Rows from block 4, named by matrix and row number. Rows with one number belong to one attention dimension. Each number is 200 + 40 x the weight over its row's rms, rounded and kept within 0 to 999. All counts start at 0.
# q: attention query (model.blocks.4.attn.q.weight, 128x128), inputs 0-127
# k: attention key (model.blocks.4.attn.k.weight, 128x128), inputs 0-127
q.71,199,245,166,172,247,221,197,244,169,198,181,254,150,151,170,256,201,225,247,172,281,175,193,252,252,135,214,229,225,212,225,198,149,143,174,206,174,182,196,251,199,182,224,227,255,206,195,179,219,136,212,186,181,197,237,225,307,208,285,192,230,143,183,189,273,189,183,187,231,262,184,129,239,175,227,150,207,242,212,207,227,243,214,166,177,153,265,219,129,264,113,165,136,154,161,153,178,194,248,105,123,235,267,213,197,169,216,156,222,119,218,182,246,222,229,198,198,132,168,190,152,151,191,198,235,227,184,168
k.71,216,226,203,164,169,261,236,223,164,202,145,223,153,180,197,224,222,187,168,171,221,214,217,177,217,195,218,185,213,221,251,173,216,252,168,227,137,168,210,191,201,152,135,182,228,124,197,241,211,170,249,166,188,283,181,289,245,197,180,235,161,159,158,224,299,220,189,166,178,213,183,206,207,245,238,209,178,217,216,240,149,171,232,169,129,174,251,235,102,256,187,206,155,172,213,215,202,209,313,90,178,263,232,230,204,217,189,117,194,223,246,146,201,235,147,228,233,138,186,220,148,125,235,239,217,270,176,140
q.72,235,167,175,130,258,273,241,196,167,112,196,234,210,168,209,302,205,175,178,147,167,161,206,174,198,225,217,163,182,183,194,167,203,129,188,219,172,165,224,128,194,216,115,195,178,150,205,220,264,129,183,186,216,191,157,212,145,169,171,212,257,212,213,192,244,130,228,131,253,235,221,240,221,233,231,191,196,213,154,170,157,179,218,149,263,169,177,126,206,138,169,191,200,252,179,222,159,169,195,230,276,219,221,154,222,166,244,258,204,182,185,168,198,298,251,190,248,283,286,192,241,202,209,252,213,229,231,259
k.72,177,172,242,171,221,268,183,188,195,174,214,177,214,204,190,211,213,173,217,101,153,252,230,200,206,157,215,171,226,277,120,162,218,160,207,217,167,155,166,172,273,294,136,213,200,230,129,165,233,171,212,118,216,160,198,215,182,174,195,215,282,187,265,230,182,153,248,191,227,218,206,271,222,172,239,194,231,154,208,161,285,219,205,152,197,185,173,151,180,155,157,145,181,225,217,204,198,112,193,174,309,254,241,161,226,255,172,224,232,187,138,197,190,176,201,190,156,215,239,167,226,237,176,245,110,250,269,201
q.73,187,225,272,254,209,249,244,207,205,250,169,232,154,191,190,113,227,226,225,272,123,195,226,219,126,169,241,121,188,210,202,168,197,180,189,203,162,183,213,208,186,164,179,226,94,226,217,207,244,194,221,218,100,221,185,100,186,169,230,187,211,202,242,193,192,125,210,218,228,172,128,147,224,197,198,288,167,229,167,161,264,163,205,199,181,266,188,197,138,162,218,195,183,248,232,146,185,218,127,199,245,214,285,184,168,238,234,256,219,120,213,223,177,212,166,145,197,239,199,238,169,223,232,247,222,188,157,279
k.73,216,185,232,226,176,198,225,252,204,284,132,167,265,183,205,134,213,229,151,283,206,209,242,196,281,166,228,146,222,219,253,116,215,132,206,219,214,259,191,240,170,133,170,244,172,213,157,237,190,135,133,179,141,183,171,162,206,130,172,172,210,229,207,173,207,134,212,202,211,127,163,209,61,216,199,273,165,170,244,154,241,196,197,197,264,211,215,214,196,172,155,225,251,190,199,188,249,266,154,178,239,166,266,237,212,203,185,258,205,185,174,160,246,215,171,182,190,246,193,275,207,172,206,225,152,192,194,246
q.74,265,173,181,99,182,246,180,238,241,227,277,270,226,166,184,198,260,141,195,207,219,120,208,233,215,145,165,208,249,184,193,188,220,168,224,194,182,178,182,272,129,218,169,118,191,198,237,129,236,254,198,185,178,132,138,185,200,220,246,163,187,212,247,208,205,216,187,134,183,249,125,214,162,191,169,206,280,229,178,166,245,186,214,240,231,130,183,217,188,173,243,174,266,140,144,193,275,267,175,229,212,149,192,240,188,243,182,172,250,202,150,204,235,205,196,149,175,265,228,144,239,212,225,244,142,253,197,248
k.74,213,189,139,127,126,215,213,154,229,204,274,251,157,183,176,163,263,203,184,154,198,133,185,232,221,94,137,172,149,222,156,175,242,174,241,212,178,236,180,170,172,213,138,130,150,229,240,185,235,295,153,235,184,189,196,198,236,199,272,226,191,191,236,224,233,176,231,135,153,216,188,198,238,244,154,178,231,232,213,186,213,161,206,240,226,173,147,306,208,186,185,161,151,183,172,233,167,216,156,267,205,278,191,260,262,226,247,175,234,234,141,172,230,203,138,202,214,244,256,261,220,247,210,219,153,229,206,196
q.75,185,117,235,153,227,153,172,173,209,185,172,255,195,161,127,263,189,207,185,219,208,224,159,189,177,206,244,196,169,225,179,122,225,194,242,98,224,199,191,203,152,227,173,179,177,220,163,222,180,234,192,250,212,143,222,196,226,201,152,206,231,307,137,189,202,222,194,184,194,241,210,218,238,195,166,241,217,244,158,157,166,235,152,222,159,187,219,220,213,246,172,230,175,238,219,259,104,167,205,155,242,122,276,251,176,292,303,196,216,175,176,150,163,201,140,202,244,242,181,281,286,218,188,256,203,176,149,210
k.75,191,165,146,169,253,210,119,226,234,215,175,206,172,224,199,253,120,132,303,109,169,141,194,207,247,180,133,217,212,217,196,144,124,193,201,199,193,219,239,182,210,160,203,164,252,215,144,192,182,171,178,176,188,232,190,248,191,196,240,189,222,292,251,217,156,205,238,237,210,147,172,168,157,130,269,196,244,257,138,170,208,113,236,207,198,213,244,261,227,190,153,250,201,285,242,195,195,205,181,138,218,176,231,235,108,216,231,190,261,147,203,203,199,247,175,221,194,218,220,191,272,212,218,181,174,274,174,198
q.76,243,140,197,250,230,212,207,283,193,184,168,190,277,174,233,123,223,136,189,195,169,123,202,173,254,249,222,153,168,227,208,275,191,178,181,142,173,186,227,137,231,177,245,234,237,187,196,198,182,305,185,233,199,260,246,173,189,129,133,147,211,203,166,179,291,106,219,210,200,106,244,199,193,190,237,164,172,250,178,207,221,200,184,210,208,228,216,148,229,219,208,231,194,127,206,177,220,277,223,161,182,200,181,180,156,195,268,192,238,177,114,253,236,201,247,253,209,155,240,157,228,173,219,168,264,186,191,239
k.76,167,178,208,202,151,167,179,236,201,166,118,202,178,219,193,141,239,221,171,205,178,140,194,221,228,152,212,188,218,260,194,200,186,129,288,219,234,143,260,155,200,194,266,243,135,179,160,207,206,256,229,196,189,194,248,156,213,216,173,121,220,132,205,278,219,166,185,224,245,204,211,185,177,161,182,142,213,211,169,195,263,254,85,237,151,248,190,177,200,303,228,210,189,173,155,219,174,133,243,182,148,223,257,202,144,248,268,177,212,160,171,267,244,126,280,186,169,186,188,210,218,222,255,199,260,208,210,217
q.77,266,185,202,219,169,174,168,219,202,146,200,181,267,116,292,200,154,177,175,212,126,221,167,142,181,289,218,188,194,193,214,201,180,151,184,253,220,146,256,243,260,239,215,270,217,208,139,217,155,168,175,162,256,171,165,115,275,194,207,202,177,149,218,192,184,242,201,181,256,175,220,231,232,174,324,130,174,180,239,228,189,144,187,171,211,238,186,244,242,173,250,194,212,220,142,194,162,173,284,202,174,200,167,142,229,203,190,250,182,258,141,184,224,192,216,219,267,204,248,115,175,166,225,160,189,211,174,200
k.77,267,249,239,205,187,182,207,242,200,146,166,282,242,242,162,110,211,211,143,156,150,228,182,221,218,272,205,206,193,166,222,181,216,182,153,234,213,189,176,212,203,258,225,238,154,213,188,255,172,210,234,185,198,177,219,95,182,252,194,219,155,168,241,156,185,213,176,167,259,214,233,202,231,219,294,114,152,160,281,201,171,148,139,176,163,211,207,227,209,173,247,222,137,212,222,183,207,190,248,133,184,182,188,205,216,239,243,268,180,245,145,199,232,149,166,260,236,216,179,80,278,219,199,258,174,204,173,245
q.78,189,164,212,236,199,193,261,225,192,255,87,198,191,221,187,251,175,165,219,198,184,201,226,232,141,206,215,152,163,237,117,168,175,162,206,126,198,232,242,241,91,165,217,150,176,125,189,207,174,175,200,143,227,206,148,245,226,184,272,166,235,193,222,277,249,216,230,166,217,205,197,233,233,179,219,278,180,139,221,259,198,200,163,202,164,163,232,142,162,199,191,233,205,176,158,237,303,135,247,182,167,230,141,160,191,259,254,211,260,196,274,210,222,121,178,256,234,212,202,176,230,240,196,143,235,170,232,216
k.78,212,269,194,269,199,256,108,165,185,260,181,221,236,215,151,245,189,223,210,191,204,177,208,188,157,115,171,248,161,215,165,244,213,195,171,180,164,233,244,224,174,144,216,133,171,152,238,201,228,253,206,230,183,163,226,158,217,198,238,202,237,187,210,192,208,207,247,232,162,151,317,203,181,190,139,282,156,169,212,192,128,181,197,146,179,127,222,169,169,211,238,146,139,215,227,230,296,168,285,168,195,174,179,203,180,166,291,179,232,214,261,208,179,143,267,168,262,202,258,167,180,246,171,211,167,210,241,233
q.79,200,233,228,147,149,244,222,167,240,185,197,228,218,126,218,265,157,242,175,226,242,135,229,280,185,249,163,225,193,180,260,222,183,146,205,176,163,215,217,228,270,251,209,169,220,195,243,238,169,259,183,219,133,236,135,244,142,235,269,222,265,187,164,210,199,187,155,197,129,216,132,201,253,280,189,211,221,117,114,219,174,194,183,89,232,206,208,218,262,190,129,227,192,146,241,185,215,203,169,207,180,130,189,187,246,224,189,230,195,151,224,254,231,180,219,201,138,205,129,166,171,227,193,175,154,225,207,146
k.79,185,168,203,170,108,188,201,126,251,199,281,199,226,185,173,271,203,228,209,158,166,211,165,292,162,206,179,215,162,282,230,219,152,184,218,150,230,272,223,244,241,228,290,208,208,175,170,199,213,235,223,199,153,202,254,286,192,172,272,139,177,218,166,175,158,214,231,151,155,227,200,215,185,221,221,233,299,170,174,214,188,125,163,208,222,229,216,213,227,209,175,197,171,228,239,128,154,233,192,219,165,186,97,136,195,247,138,175,239,234,221,171,230,243,175,174,195,180,146,206,143,178,246,176,114,243,219,202
q.80,240,197,167,191,116,215,201,213,172,245,145,176,230,159,252,145,233,191,179,193,196,224,171,194,167,158,163,149,140,180,193,218,207,189,188,235,191,137,202,147,217,278,224,231,290,268,142,173,245,278,175,248,139,293,173,89,218,276,211,178,212,184,238,219,202,171,141,271,222,229,228,156,186,207,187,220,202,166,220,217,212,113,140,239,277,184,218,218,164,195,218,167,184,265,253,183,234,201,238,199,150,207,207,207,188,251,164,190,222,262,236,180,210,194,125,195,119,222,208,241,194,263,238,152,172,185,160,224
k.80,278,172,202,206,121,133,169,161,192,230,179,249,277,127,183,144,285,166,145,257,252,182,232,165,200,141,153,259,236,156,168,224,191,210,199,207,186,208,213,209,212,270,178,237,202,200,171,237,168,274,122,206,235,240,177,108,235,184,132,179,156,185,204,220,189,156,210,189,229,173,227,151,207,180,193,232,184,236,246,156,220,245,147,156,271,188,189,286,192,204,253,213,242,218,209,239,173,199,249,213,200,118,195,267,183,234,111,153,232,214,212,159,213,224,185,195,180,243,167,253,196,210,226,199,141,272,154,188
q.81,173,160,200,197,139,240,196,241,192,187,229,233,229,202,221,181,156,201,311,136,205,196,168,179,192,209,276,192,186,136,249,151,225,236,235,220,197,237,148,180,170,267,177,172,238,183,221,203,181,251,260,171,242,222,240,239,166,150,203,116,246,211,237,207,224,190,251,233,168,198,225,101,206,200,99,131,213,144,250,184,263,177,174,114,165,201,218,232,253,226,213,185,181,212,231,240,140,252,212,289,266,236,209,169,182,147,191,211,190,173,290,204,198,145,189,230,237,207,146,168,151,181,219,200,209,158,153,264
k.81,173,146,211,223,199,231,214,178,213,231,118,175,241,220,215,180,170,176,200,145,250,188,224,209,161,188,229,204,153,245,206,162,227,196,200,252,236,208,175,184,176,142,178,196,245,139,138,170,182,182,306,144,234,238,220,257,128,188,161,186,174,163,180,171,192,163,201,221,179,217,171,194,143,176,91,170,260,191,288,245,282,129,146,132,261,178,243,224,265,277,194,212,220,182,158,229,158,224,207,179,206,225,294,205,189,146,187,243,205,220,186,190,200,183,197,215,149,244,232,159,272,202,202,273,268,164,181,261
q.82,292,226,232,181,181,209,220,205,201,178,260,167,246,189,163,251,243,189,200,208,221,191,151,168,184,141,176,168,110,214,220,215,228,260,223,217,174,154,172,148,187,210,205,230,135,134,171,261,221,220,180,265,265,185,149,210,250,145,237,186,148,157,230,252,117,220,211,181,133,173,166,252,233,157,217,235,116,273,166,126,123,263,167,222,167,141,262,208,255,205,217,226,302,231,192,186,176,244,245,174,172,221,251,200,229,196,176,171,203,160,200,166,231,147,173,182,209,177,259,250,181,171,173,167,237,209,213,244
k.82,276,235,261,165,199,219,136,132,188,160,254,136,218,192,147,236,215,216,199,222,207,207,208,139,195,234,180,159,160,179,230,166,209,245,264,242,211,149,184,171,196,225,180,208,158,222,225,311,188,251,206,259,236,138,160,181,282,172,217,265,194,223,205,231,206,234,224,201,175,153,161,300,199,198,193,196,174,184,196,157,138,197,186,210,170,155,233,224,222,168,181,156,270,179,147,244,289,336,189,195,133,164,240,213,190,210,198,202,202,120,206,205,174,99,185,221,157,205,197,172,196,173,150,168,177,219,167,205
q.83,157,258,202,204,272,210,247,200,165,218,231,207,165,188,209,180,186,253,157,175,194,185,224,186,273,231,258,190,166,253,151,225,137,179,179,175,117,240,206,206,224,146,191,226,176,178,197,223,208,205,165,189,174,212,193,220,175,138,216,156,226,258,204,172,220,189,228,185,173,144,146,76,243,201,202,121,170,189,188,182,261,187,235,246,252,173,222,190,200,223,261,301,248,149,184,197,173,222,188,137,224,178,265,246,173,226,184,167,251,176,99,187,207,248,137,187,235,250,249,225,175,167,132,173,253,222,126,290
k.83,155,185,237,294,272,227,207,166,156,192,129,218,166,158,192,232,204,241,143,183,162,185,233,219,218,238,243,215,183,184,198,236,161,183,219,219,160,206,238,191,222,204,257,220,237,180,183,226,157,218,182,123,196,234,184,227,250,135,180,119,221,233,158,202,227,202,218,250,183,228,113,165,282,179,223,135,127,182,176,196,244,188,243,297,155,220,226,221,213,168,200,204,266,82,225,200,177,127,182,133,217,143,149,280,207,207,232,229,157,229,172,176,203,153,147,219,171,254,233,232,264,155,248,188,177,221,220,170
q.84,136,205,270,186,187,264,228,168,228,243,169,215,174,209,138,179,213,229,140,191,212,229,189,184,165,180,205,194,210,208,226,280,258,236,226,267,152,307,157,257,172,239,199,191,195,196,183,184,247,168,196,240,153,154,163,162,186,198,260,201,143,182,210,161,205,225,198,114,215,141,254,226,226,233,180,270,201,153,168,278,182,273,173,164,109,169,215,171,260,188,175,140,217,268,251,193,184,263,132,247,203,202,203,133,247,128,223,262,209,251,191,194,206,216,172,191,214,140,236,172,179,179,182,185,139,153,254,205
k.84,130,150,210,178,196,235,203,147,168,243,194,231,178,218,184,184,119,208,134,189,243,202,193,141,205,242,284,196,188,207,206,226,308,242,228,220,182,194,283,261,142,184,141,256,185,200,224,235,257,158,185,270,141,221,174,202,202,252,224,199,200,148,226,172,234,239,216,154,221,179,185,231,198,214,198,267,254,140,219,207,162,191,128,188,206,178,225,104,209,221,269,126,242,279,229,151,194,271,151,229,240,199,160,178,157,169,220,212,177,233,219,276,204,202,188,172,170,209,223,142,165,133,166,202,137,152,175,220
q.85,232,274,189,224,197,186,237,238,122,198,251,236,193,181,228,254,135,190,195,223,240,202,195,152,196,136,223,189,193,187,236,142,116,203,198,164,203,241,120,196,146,217,141,195,304,229,221,232,184,190,237,168,330,234,202,218,140,199,182,193,211,225,177,230,215,162,238,203,126,256,182,164,175,199,183,102,218,250,169,204,173,205,222,215,178,205,186,217,193,213,200,143,152,150,131,158,264,183,210,129,196,228,215,229,210,169,207,298,218,138,250,158,221,188,250,128,167,212,244,205,144,212,259,237,247,194,179,222
k.85,200,301,236,199,206,133,222,181,182,233,205,238,166,134,207,170,181,180,225,265,157,144,158,208,169,128,141,171,283,193,227,124,187,222,162,174,255,168,170,190,165,181,207,215,292,191,192,150,175,194,264,183,195,203,216,240,156,175,242,216,216,218,182,204,242,182,243,222,212,267,187,252,155,148,163,211,216,239,211,169,225,220,244,166,165,161,266,267,183,175,197,177,160,225,136,204,211,217,224,168,218,199,213,190,168,163,194,277,89,164,261,210,253,147,316,225,145,180,199,221,167,234,227,288,192,242,185,189
q.86,195,181,228,212,121,189,237,184,177,264,200,259,237,204,256,172,183,189,209,227,206,186,111,163,144,183,123,157,214,220,218,281,181,132,222,248,163,237,211,248,243,175,228,190,248,148,229,206,269,147,260,201,165,161,197,290,158,173,224,188,204,246,185,163,190,248,253,149,219,295,220,214,296,221,196,216,189,166,196,199,237,306,234,175,175,177,187,168,187,158,195,131,220,205,211,184,223,260,223,181,146,200,248,250,236,204,226,131,162,247,199,194,154,163,205,200,183,112,199,139,174,217,161,154,195,162,158,157
k.86,174,203,148,177,216,126,197,167,225,250,225,263,192,196,223,209,188,137,159,149,222,166,147,133,198,218,198,149,156,206,277,229,220,185,151,263,197,248,225,279,174,194,172,243,165,140,227,144,272,228,294,230,200,138,226,241,221,239,194,163,193,215,150,111,178,225,236,190,173,268,215,181,252,258,249,171,159,215,178,166,182,287,190,153,221,212,205,228,206,236,162,177,150,194,209,175,196,238,222,158,144,210,182,268,251,185,173,179,207,209,312,237,121,199,255,185,174,175,227,223,154,223,215,210,168,215,138,258
q.87,183,222,174,185,171,206,230,247,205,247,220,245,278,224,201,239,264,229,81,238,195,236,190,175,239,177,173,216,202,232,140,189,149,179,173,265,252,194,192,213,121,168,155,158,195,177,178,237,201,192,208,192,227,156,176,127,187,212,209,180,96,146,197,251,279,204,181,300,232,198,238,201,197,181,146,222,220,205,179,186,112,202,235,146,214,216,259,143,156,245,212,284,222,219,191,184,262,159,173,235,236,201,263,156,143,144,225,199,166,162,149,297,171,262,222,225,171,178,147,222,188,178,203,176,160,176,200,203
k.87,207,221,168,173,168,282,264,197,279,267,178,183,210,186,176,234,242,168,158,232,228,259,209,199,211,168,209,242,222,191,174,192,158,169,199,212,160,185,118,239,176,265,195,190,263,180,193,194,189,144,223,156,141,196,188,176,162,257,264,147,120,152,233,288,236,173,158,246,164,197,221,229,203,199,214,211,192,211,182,206,194,197,182,210,169,236,249,177,182,295,168,252,204,244,170,235,202,211,142,296,182,171,219,223,220,175,198,237,157,145,146,285,71,170,249,233,173,125,157,220,226,194,221,166,177,166,149,232
q.88,249,196,141,210,290,168,284,159,182,221,113,177,227,228,160,225,236,277,185,236,248,129,194,225,213,211,215,229,254,238,142,84,171,259,193,204,162,133,245,267,213,201,196,202,212,176,116,274,227,263,247,213,220,197,184,148,206,225,158,235,190,238,215,198,216,183,288,187,218,244,163,160,164,136,208,267,193,208,150,199,163,184,166,200,149,211,204,121,152,186,207,174,150,212,180,178,195,173,181,187,184,199,181,182,244,184,261,214,158,239,227,259,180,194,186,226,172,226,280,192,263,177,198,235,188,125,184,158
k.88,256,234,123,177,191,156,190,201,179,207,241,112,242,168,146,136,195,275,246,193,176,205,219,231,267,175,194,316,204,203,225,87,187,230,189,224,196,250,228,246,213,222,130,225,200,208,118,229,204,153,142,206,236,227,210,218,223,168,208,221,166,270,196,198,220,234,186,258,227,184,242,138,218,185,221,211,231,232,133,199,205,232,215,151,233,109,226,96,182,197,229,162,175,295,212,163,253,182,197,168,243,179,167,180,246,169,243,209,234,156,186,240,223,218,212,156,240,214,179,244,229,212,155,222,165,175,146,149
q.89,169,138,225,204,173,246,158,253,219,221,146,149,231,225,247,263,255,254,175,249,175,206,190,202,155,163,168,181,269,208,214,159,289,199,207,128,230,233,188,186,177,218,181,216,194,175,217,141,233,235,184,225,151,263,151,224,122,201,197,229,193,232,151,169,211,226,154,198,220,235,287,157,215,235,231,268,149,233,233,202,273,207,238,234,159,119,181,108,228,145,191,163,137,114,139,181,227,225,232,203,171,171,218,187,253,110,194,175,129,210,174,227,114,196,157,223,223,212,146,234,187,198,213,232,211,214,229,183
k.89,168,187,173,141,235,207,91,250,167,136,235,168,185,177,264,254,166,205,257,234,198,223,251,185,170,183,212,203,226,162,203,178,203,201,106,176,215,180,151,201,164,231,199,227,242,169,224,173,278,268,182,262,169,232,178,207,184,200,220,182,218,217,207,166,255,197,153,125,216,263,234,178,184,236,211,263,134,293,250,167,271,183,211,201,198,236,198,180,251,208,264,137,159,147,162,125,145,208,206,246,199,128,154,163,171,127,207,183,234,216,214,279,154,214,205,214,219,163,98,226,222,247,201,206,199,186,230,196
q.90,169,173,231,159,237,170,178,169,283,123,192,140,180,226,209,161,237,238,187,190,146,164,189,93,263,228,122,206,304,215,193,259,211,180,240,190,263,218,255,194,198,239,200,167,226,206,169,174,156,240,212,185,258,172,190,175,202,230,211,252,165,275,218,158,227,221,137,211,250,208,180,146,186,207,247,262,146,245,233,207,137,159,230,304,131,225,227,208,294,186,209,187,209,171,170,144,189,154,195,151,211,207,230,215,224,133,219,188,201,173,201,218,270,201,182,224,211,153,217,152,217,246,167,199,142,161,161,148
k.90,195,201,169,175,181,241,194,210,220,115,225,189,198,199,223,181,181,172,203,227,163,156,158,131,271,224,245,169,286,197,258,227,199,279,240,185,177,204,191,245,201,219,185,160,235,245,208,249,197,253,197,209,256,244,255,185,181,230,176,186,167,163,261,157,240,186,194,203,228,263,148,136,210,190,247,238,101,267,153,167,220,145,198,268,129,205,210,166,190,206,254,196,180,200,252,166,161,116,182,218,178,195,249,205,177,166,197,173,128,174,138,148,268,246,208,188,285,154,261,168,262,231,165,283,166,175,202,168
q.91,161,192,177,233,238,154,194,203,275,156,246,191,275,158,237,223,201,240,202,195,240,180,204,239,280,247,193,210,180,205,156,185,139,183,132,158,153,236,236,116,266,252,168,143,184,250,211,160,191,221,122,254,241,178,188,225,205,208,189,131,218,210,166,155,227,218,176,184,245,212,219,146,216,239,246,155,253,235,224,206,263,140,215,181,186,146,264,154,190,279,262,241,231,152,161,153,177,243,180,209,127,190,193,99,219,203,143,269,143,235,200,222,228,219,167,206,234,183,181,201,203,176,255,197,248,192,166,125
k.91,100,173,201,205,194,195,215,178,261,160,159,204,248,185,217,242,215,267,292,187,215,179,196,236,165,194,160,246,153,196,175,188,114,220,188,189,177,276,223,203,239,172,202,201,261,183,262,234,224,181,167,199,163,172,214,166,224,216,197,128,224,205,158,240,181,227,213,175,222,228,161,198,201,200,150,256,229,196,194,148,256,203,214,303,216,138,227,224,253,243,256,170,150,141,191,184,177,185,239,164,70,206,210,167,186,241,208,190,194,258,138,241,265,228,287,168,181,144,157,121,233,256,225,152,255,190,202,180
q.92,194,179,274,230,205,222,197,253,208,214,232,217,210,193,254,279,193,200,265,165,174,233,241,247,245,213,158,210,202,241,253,246,191,194,178,206,177,185,198,161,138,223,195,206,160,234,211,235,160,196,252,230,209,92,299,200,210,227,220,211,199,299,166,259,194,121,177,175,165,148,252,249,229,225,191,140,207,196,173,264,172,149,184,186,209,247,135,211,117,195,195,198,205,171,247,253,239,238,200,128,106,213,204,201,172,231,221,143,163,193,131,250,226,187,152,106,241,184,162,254,242,135,194,197,158,205,199,182
k.92,196,244,216,160,209,164,260,212,204,244,234,234,199,179,216,263,175,180,237,178,200,221,187,232,243,257,144,178,178,215,104,279,204,219,155,212,175,181,221,157,182,173,292,185,179,265,194,249,153,129,205,167,241,161,229,239,258,196,257,138,227,144,142,177,178,144,194,105,112,176,213,200,257,218,228,183,171,208,244,183,145,188,196,202,218,225,201,199,173,275,125,199,143,219,267,205,244,211,145,198,190,204,262,226,194,209,211,244,187,138,174,249,203,174,171,217,234,122,167,238,192,149,217,244,217,209,317,173
q.93,156,204,224,183,186,188,175,205,190,265,213,226,235,197,109,209,232,149,240,196,230,205,170,208,106,191,165,243,222,182,246,152,264,220,168,192,247,203,265,186,242,161,223,190,172,255,245,271,182,154,295,156,230,186,236,151,247,220,198,195,185,212,172,168,175,149,185,238,226,225,170,210,254,277,211,239,107,150,280,220,227,138,155,166,188,202,208,167,174,188,209,166,190,146,197,239,192,165,207,239,161,137,271,259,183,189,130,209,159,256,278,205,231,214,135,167,153,213,144,134,250,138,219,210,167,178,250,197
k.93,211,201,140,213,205,202,173,229,226,276,256,230,186,271,211,207,207,238,288,182,230,213,156,156,203,139,168,222,161,163,224,226,269,235,116,197,246,214,188,208,156,139,220,167,235,280,231,238,176,207,240,135,256,182,190,165,156,177,159,199,139,209,212,171,164,181,141,170,209,127,184,140,246,242,214,266,181,134,259,230,229,187,189,159,260,188,177,143,177,235,193,161,207,271,241,267,181,211,227,183,205,193,298,216,236,197,165,178,255,165,237,206,177,266,118,183,203,112,220,196,156,217,206,204,149,211,195,259
q.94,177,186,230,206,248,212,167,244,151,153,201,182,174,206,246,186,218,165,161,222,148,275,202,145,170,119,168,150,212,253,221,175,151,241,201,216,143,218,158,172,218,178,197,135,194,144,127,205,219,196,179,228,249,183,223,231,228,223,193,101,215,190,188,248,231,183,192,200,230,249,188,219,138,262,191,230,234,218,201,136,231,254,258,231,246,250,186,244,239,208,79,167,255,203,236,204,176,227,135,268,263,264,175,243,216,235,126,172,258,223,255,147,226,233,264,229,207,215,144,219,173,189,159,132,213,163,243,181
k.94,211,160,201,183,152,245,250,255,182,202,222,181,196,220,166,210,210,137,190,236,192,210,192,142,167,172,198,195,157,248,214,159,262,201,214,169,106,173,211,107,191,235,180,273,192,164,226,145,183,216,229,215,197,195,203,190,154,259,123,186,217,162,212,218,303,274,205,171,130,195,239,232,140,257,193,180,187,196,199,151,209,284,217,212,162,206,182,233,249,158,169,201,197,193,279,228,201,165,206,216,254,241,227,216,176,214,190,158,221,244,240,114,209,144,333,228,160,245,189,271,154,141,219,263,172,158,228,180
q.95,235,259,192,185,228,177,171,154,229,209,267,180,170,212,221,262,166,246,209,199,167,307,230,239,259,186,210,175,236,200,107,152,236,258,208,186,254,246,230,225,186,203,173,277,212,189,193,296,184,175,209,212,217,185,181,179,200,148,170,208,182,222,180,183,214,176,195,183,186,131,166,182,199,190,266,90,228,200,153,167,156,194,141,245,216,278,133,219,199,165,240,164,239,198,133,212,181,260,137,187,220,217,128,195,117,213,147,220,226,188,191,275,166,137,225,149,203,256,236,215,151,190,246,200,218,140,261,177
k.95,187,138,204,179,160,159,181,232,250,189,176,206,192,199,220,220,262,267,151,201,177,201,231,249,154,182,179,241,174,228,149,200,236,205,178,143,294,210,230,223,159,142,256,244,212,204,181,229,177,190,179,193,133,159,172,127,173,139,191,260,228,258,181,210,184,167,217,147,240,219,138,202,178,149,245,131,195,164,166,224,158,223,203,177,191,164,169,186,228,277,219,191,264,227,147,154,231,289,157,169,239,268,177,117,226,278,276,216,177,215,167,227,268,210,265,247,174,249,209,148,195,181,210,203,232,162,289,166
q.96,213,156,238,199,229,106,225,218,162,162,144,185,254,215,166,137,230,164,194,166,169,213,229,177,123,224,225,149,269,168,220,244,200,225,197,271,166,191,205,230,239,216,208,185,231,213,204,146,142,225,135,172,218,188,85,153,222,234,163,221,172,198,186,235,231,270,181,286,238,224,189,222,168,212,234,201,204,243,241,158,200,230,126,224,199,270,205,262,238,145,137,218,231,186,113,195,211,274,238,200,240,167,210,261,185,208,214,243,247,253,193,168,149,167,184,236,248,143,241,161,118,201,171,168,175,274,185,216
k.96,129,274,214,240,144,185,175,154,231,173,220,187,249,237,251,203,200,180,171,186,214,185,235,203,69,263,251,177,126,166,198,210,149,169,145,258,227,218,209,175,200,248,265,194,221,177,195,220,134,269,120,174,180,253,162,229,283,176,201,210,167,181,199,183,177,228,172,237,245,237,166,189,182,230,169,179,154,200,252,139,209,186,113,200,154,220,200,229,225,134,170,244,236,196,198,257,281,227,186,222,272,216,189,278,226,225,270,204,168,226,178,155,180,195,185,220,181,146,228,191,137,240,176,176,192,281,227,233
q.97,190,235,267,255,176,185,260,214,196,257,214,168,201,254,166,149,203,111,261,301,219,188,187,198,182,218,255,157,190,253,179,140,186,184,246,184,192,233,226,250,205,149,248,128,231,213,200,112,150,198,206,210,178,215,198,153,241,136,256,215,265,204,152,216,218,198,241,280,221,116,212,188,226,174,168,155,247,184,167,138,210,232,317,141,191,177,189,163,188,183,241,216,193,263,156,233,239,151,185,212,141,161,201,116,242,169,206,227,154,240,228,235,217,184,216,156,160,212,182,231,209,241,162,169,199,179,186,260
k.97,132,181,201,219,186,160,273,198,183,200,209,159,163,240,186,166,215,79,280,260,176,235,167,263,207,189,199,170,181,223,187,117,210,215,201,201,174,252,185,311,141,138,176,140,227,146,173,152,176,166,215,150,212,197,187,165,211,180,268,237,213,210,175,235,207,203,212,222,194,195,172,167,235,178,210,198,206,170,171,189,187,225,263,225,174,174,252,176,184,163,233,173,244,241,200,219,247,100,220,231,171,176,154,111,257,147,202,278,244,237,231,287,235,181,165,169,120,222,200,235,195,231,156,235,217,119,176,204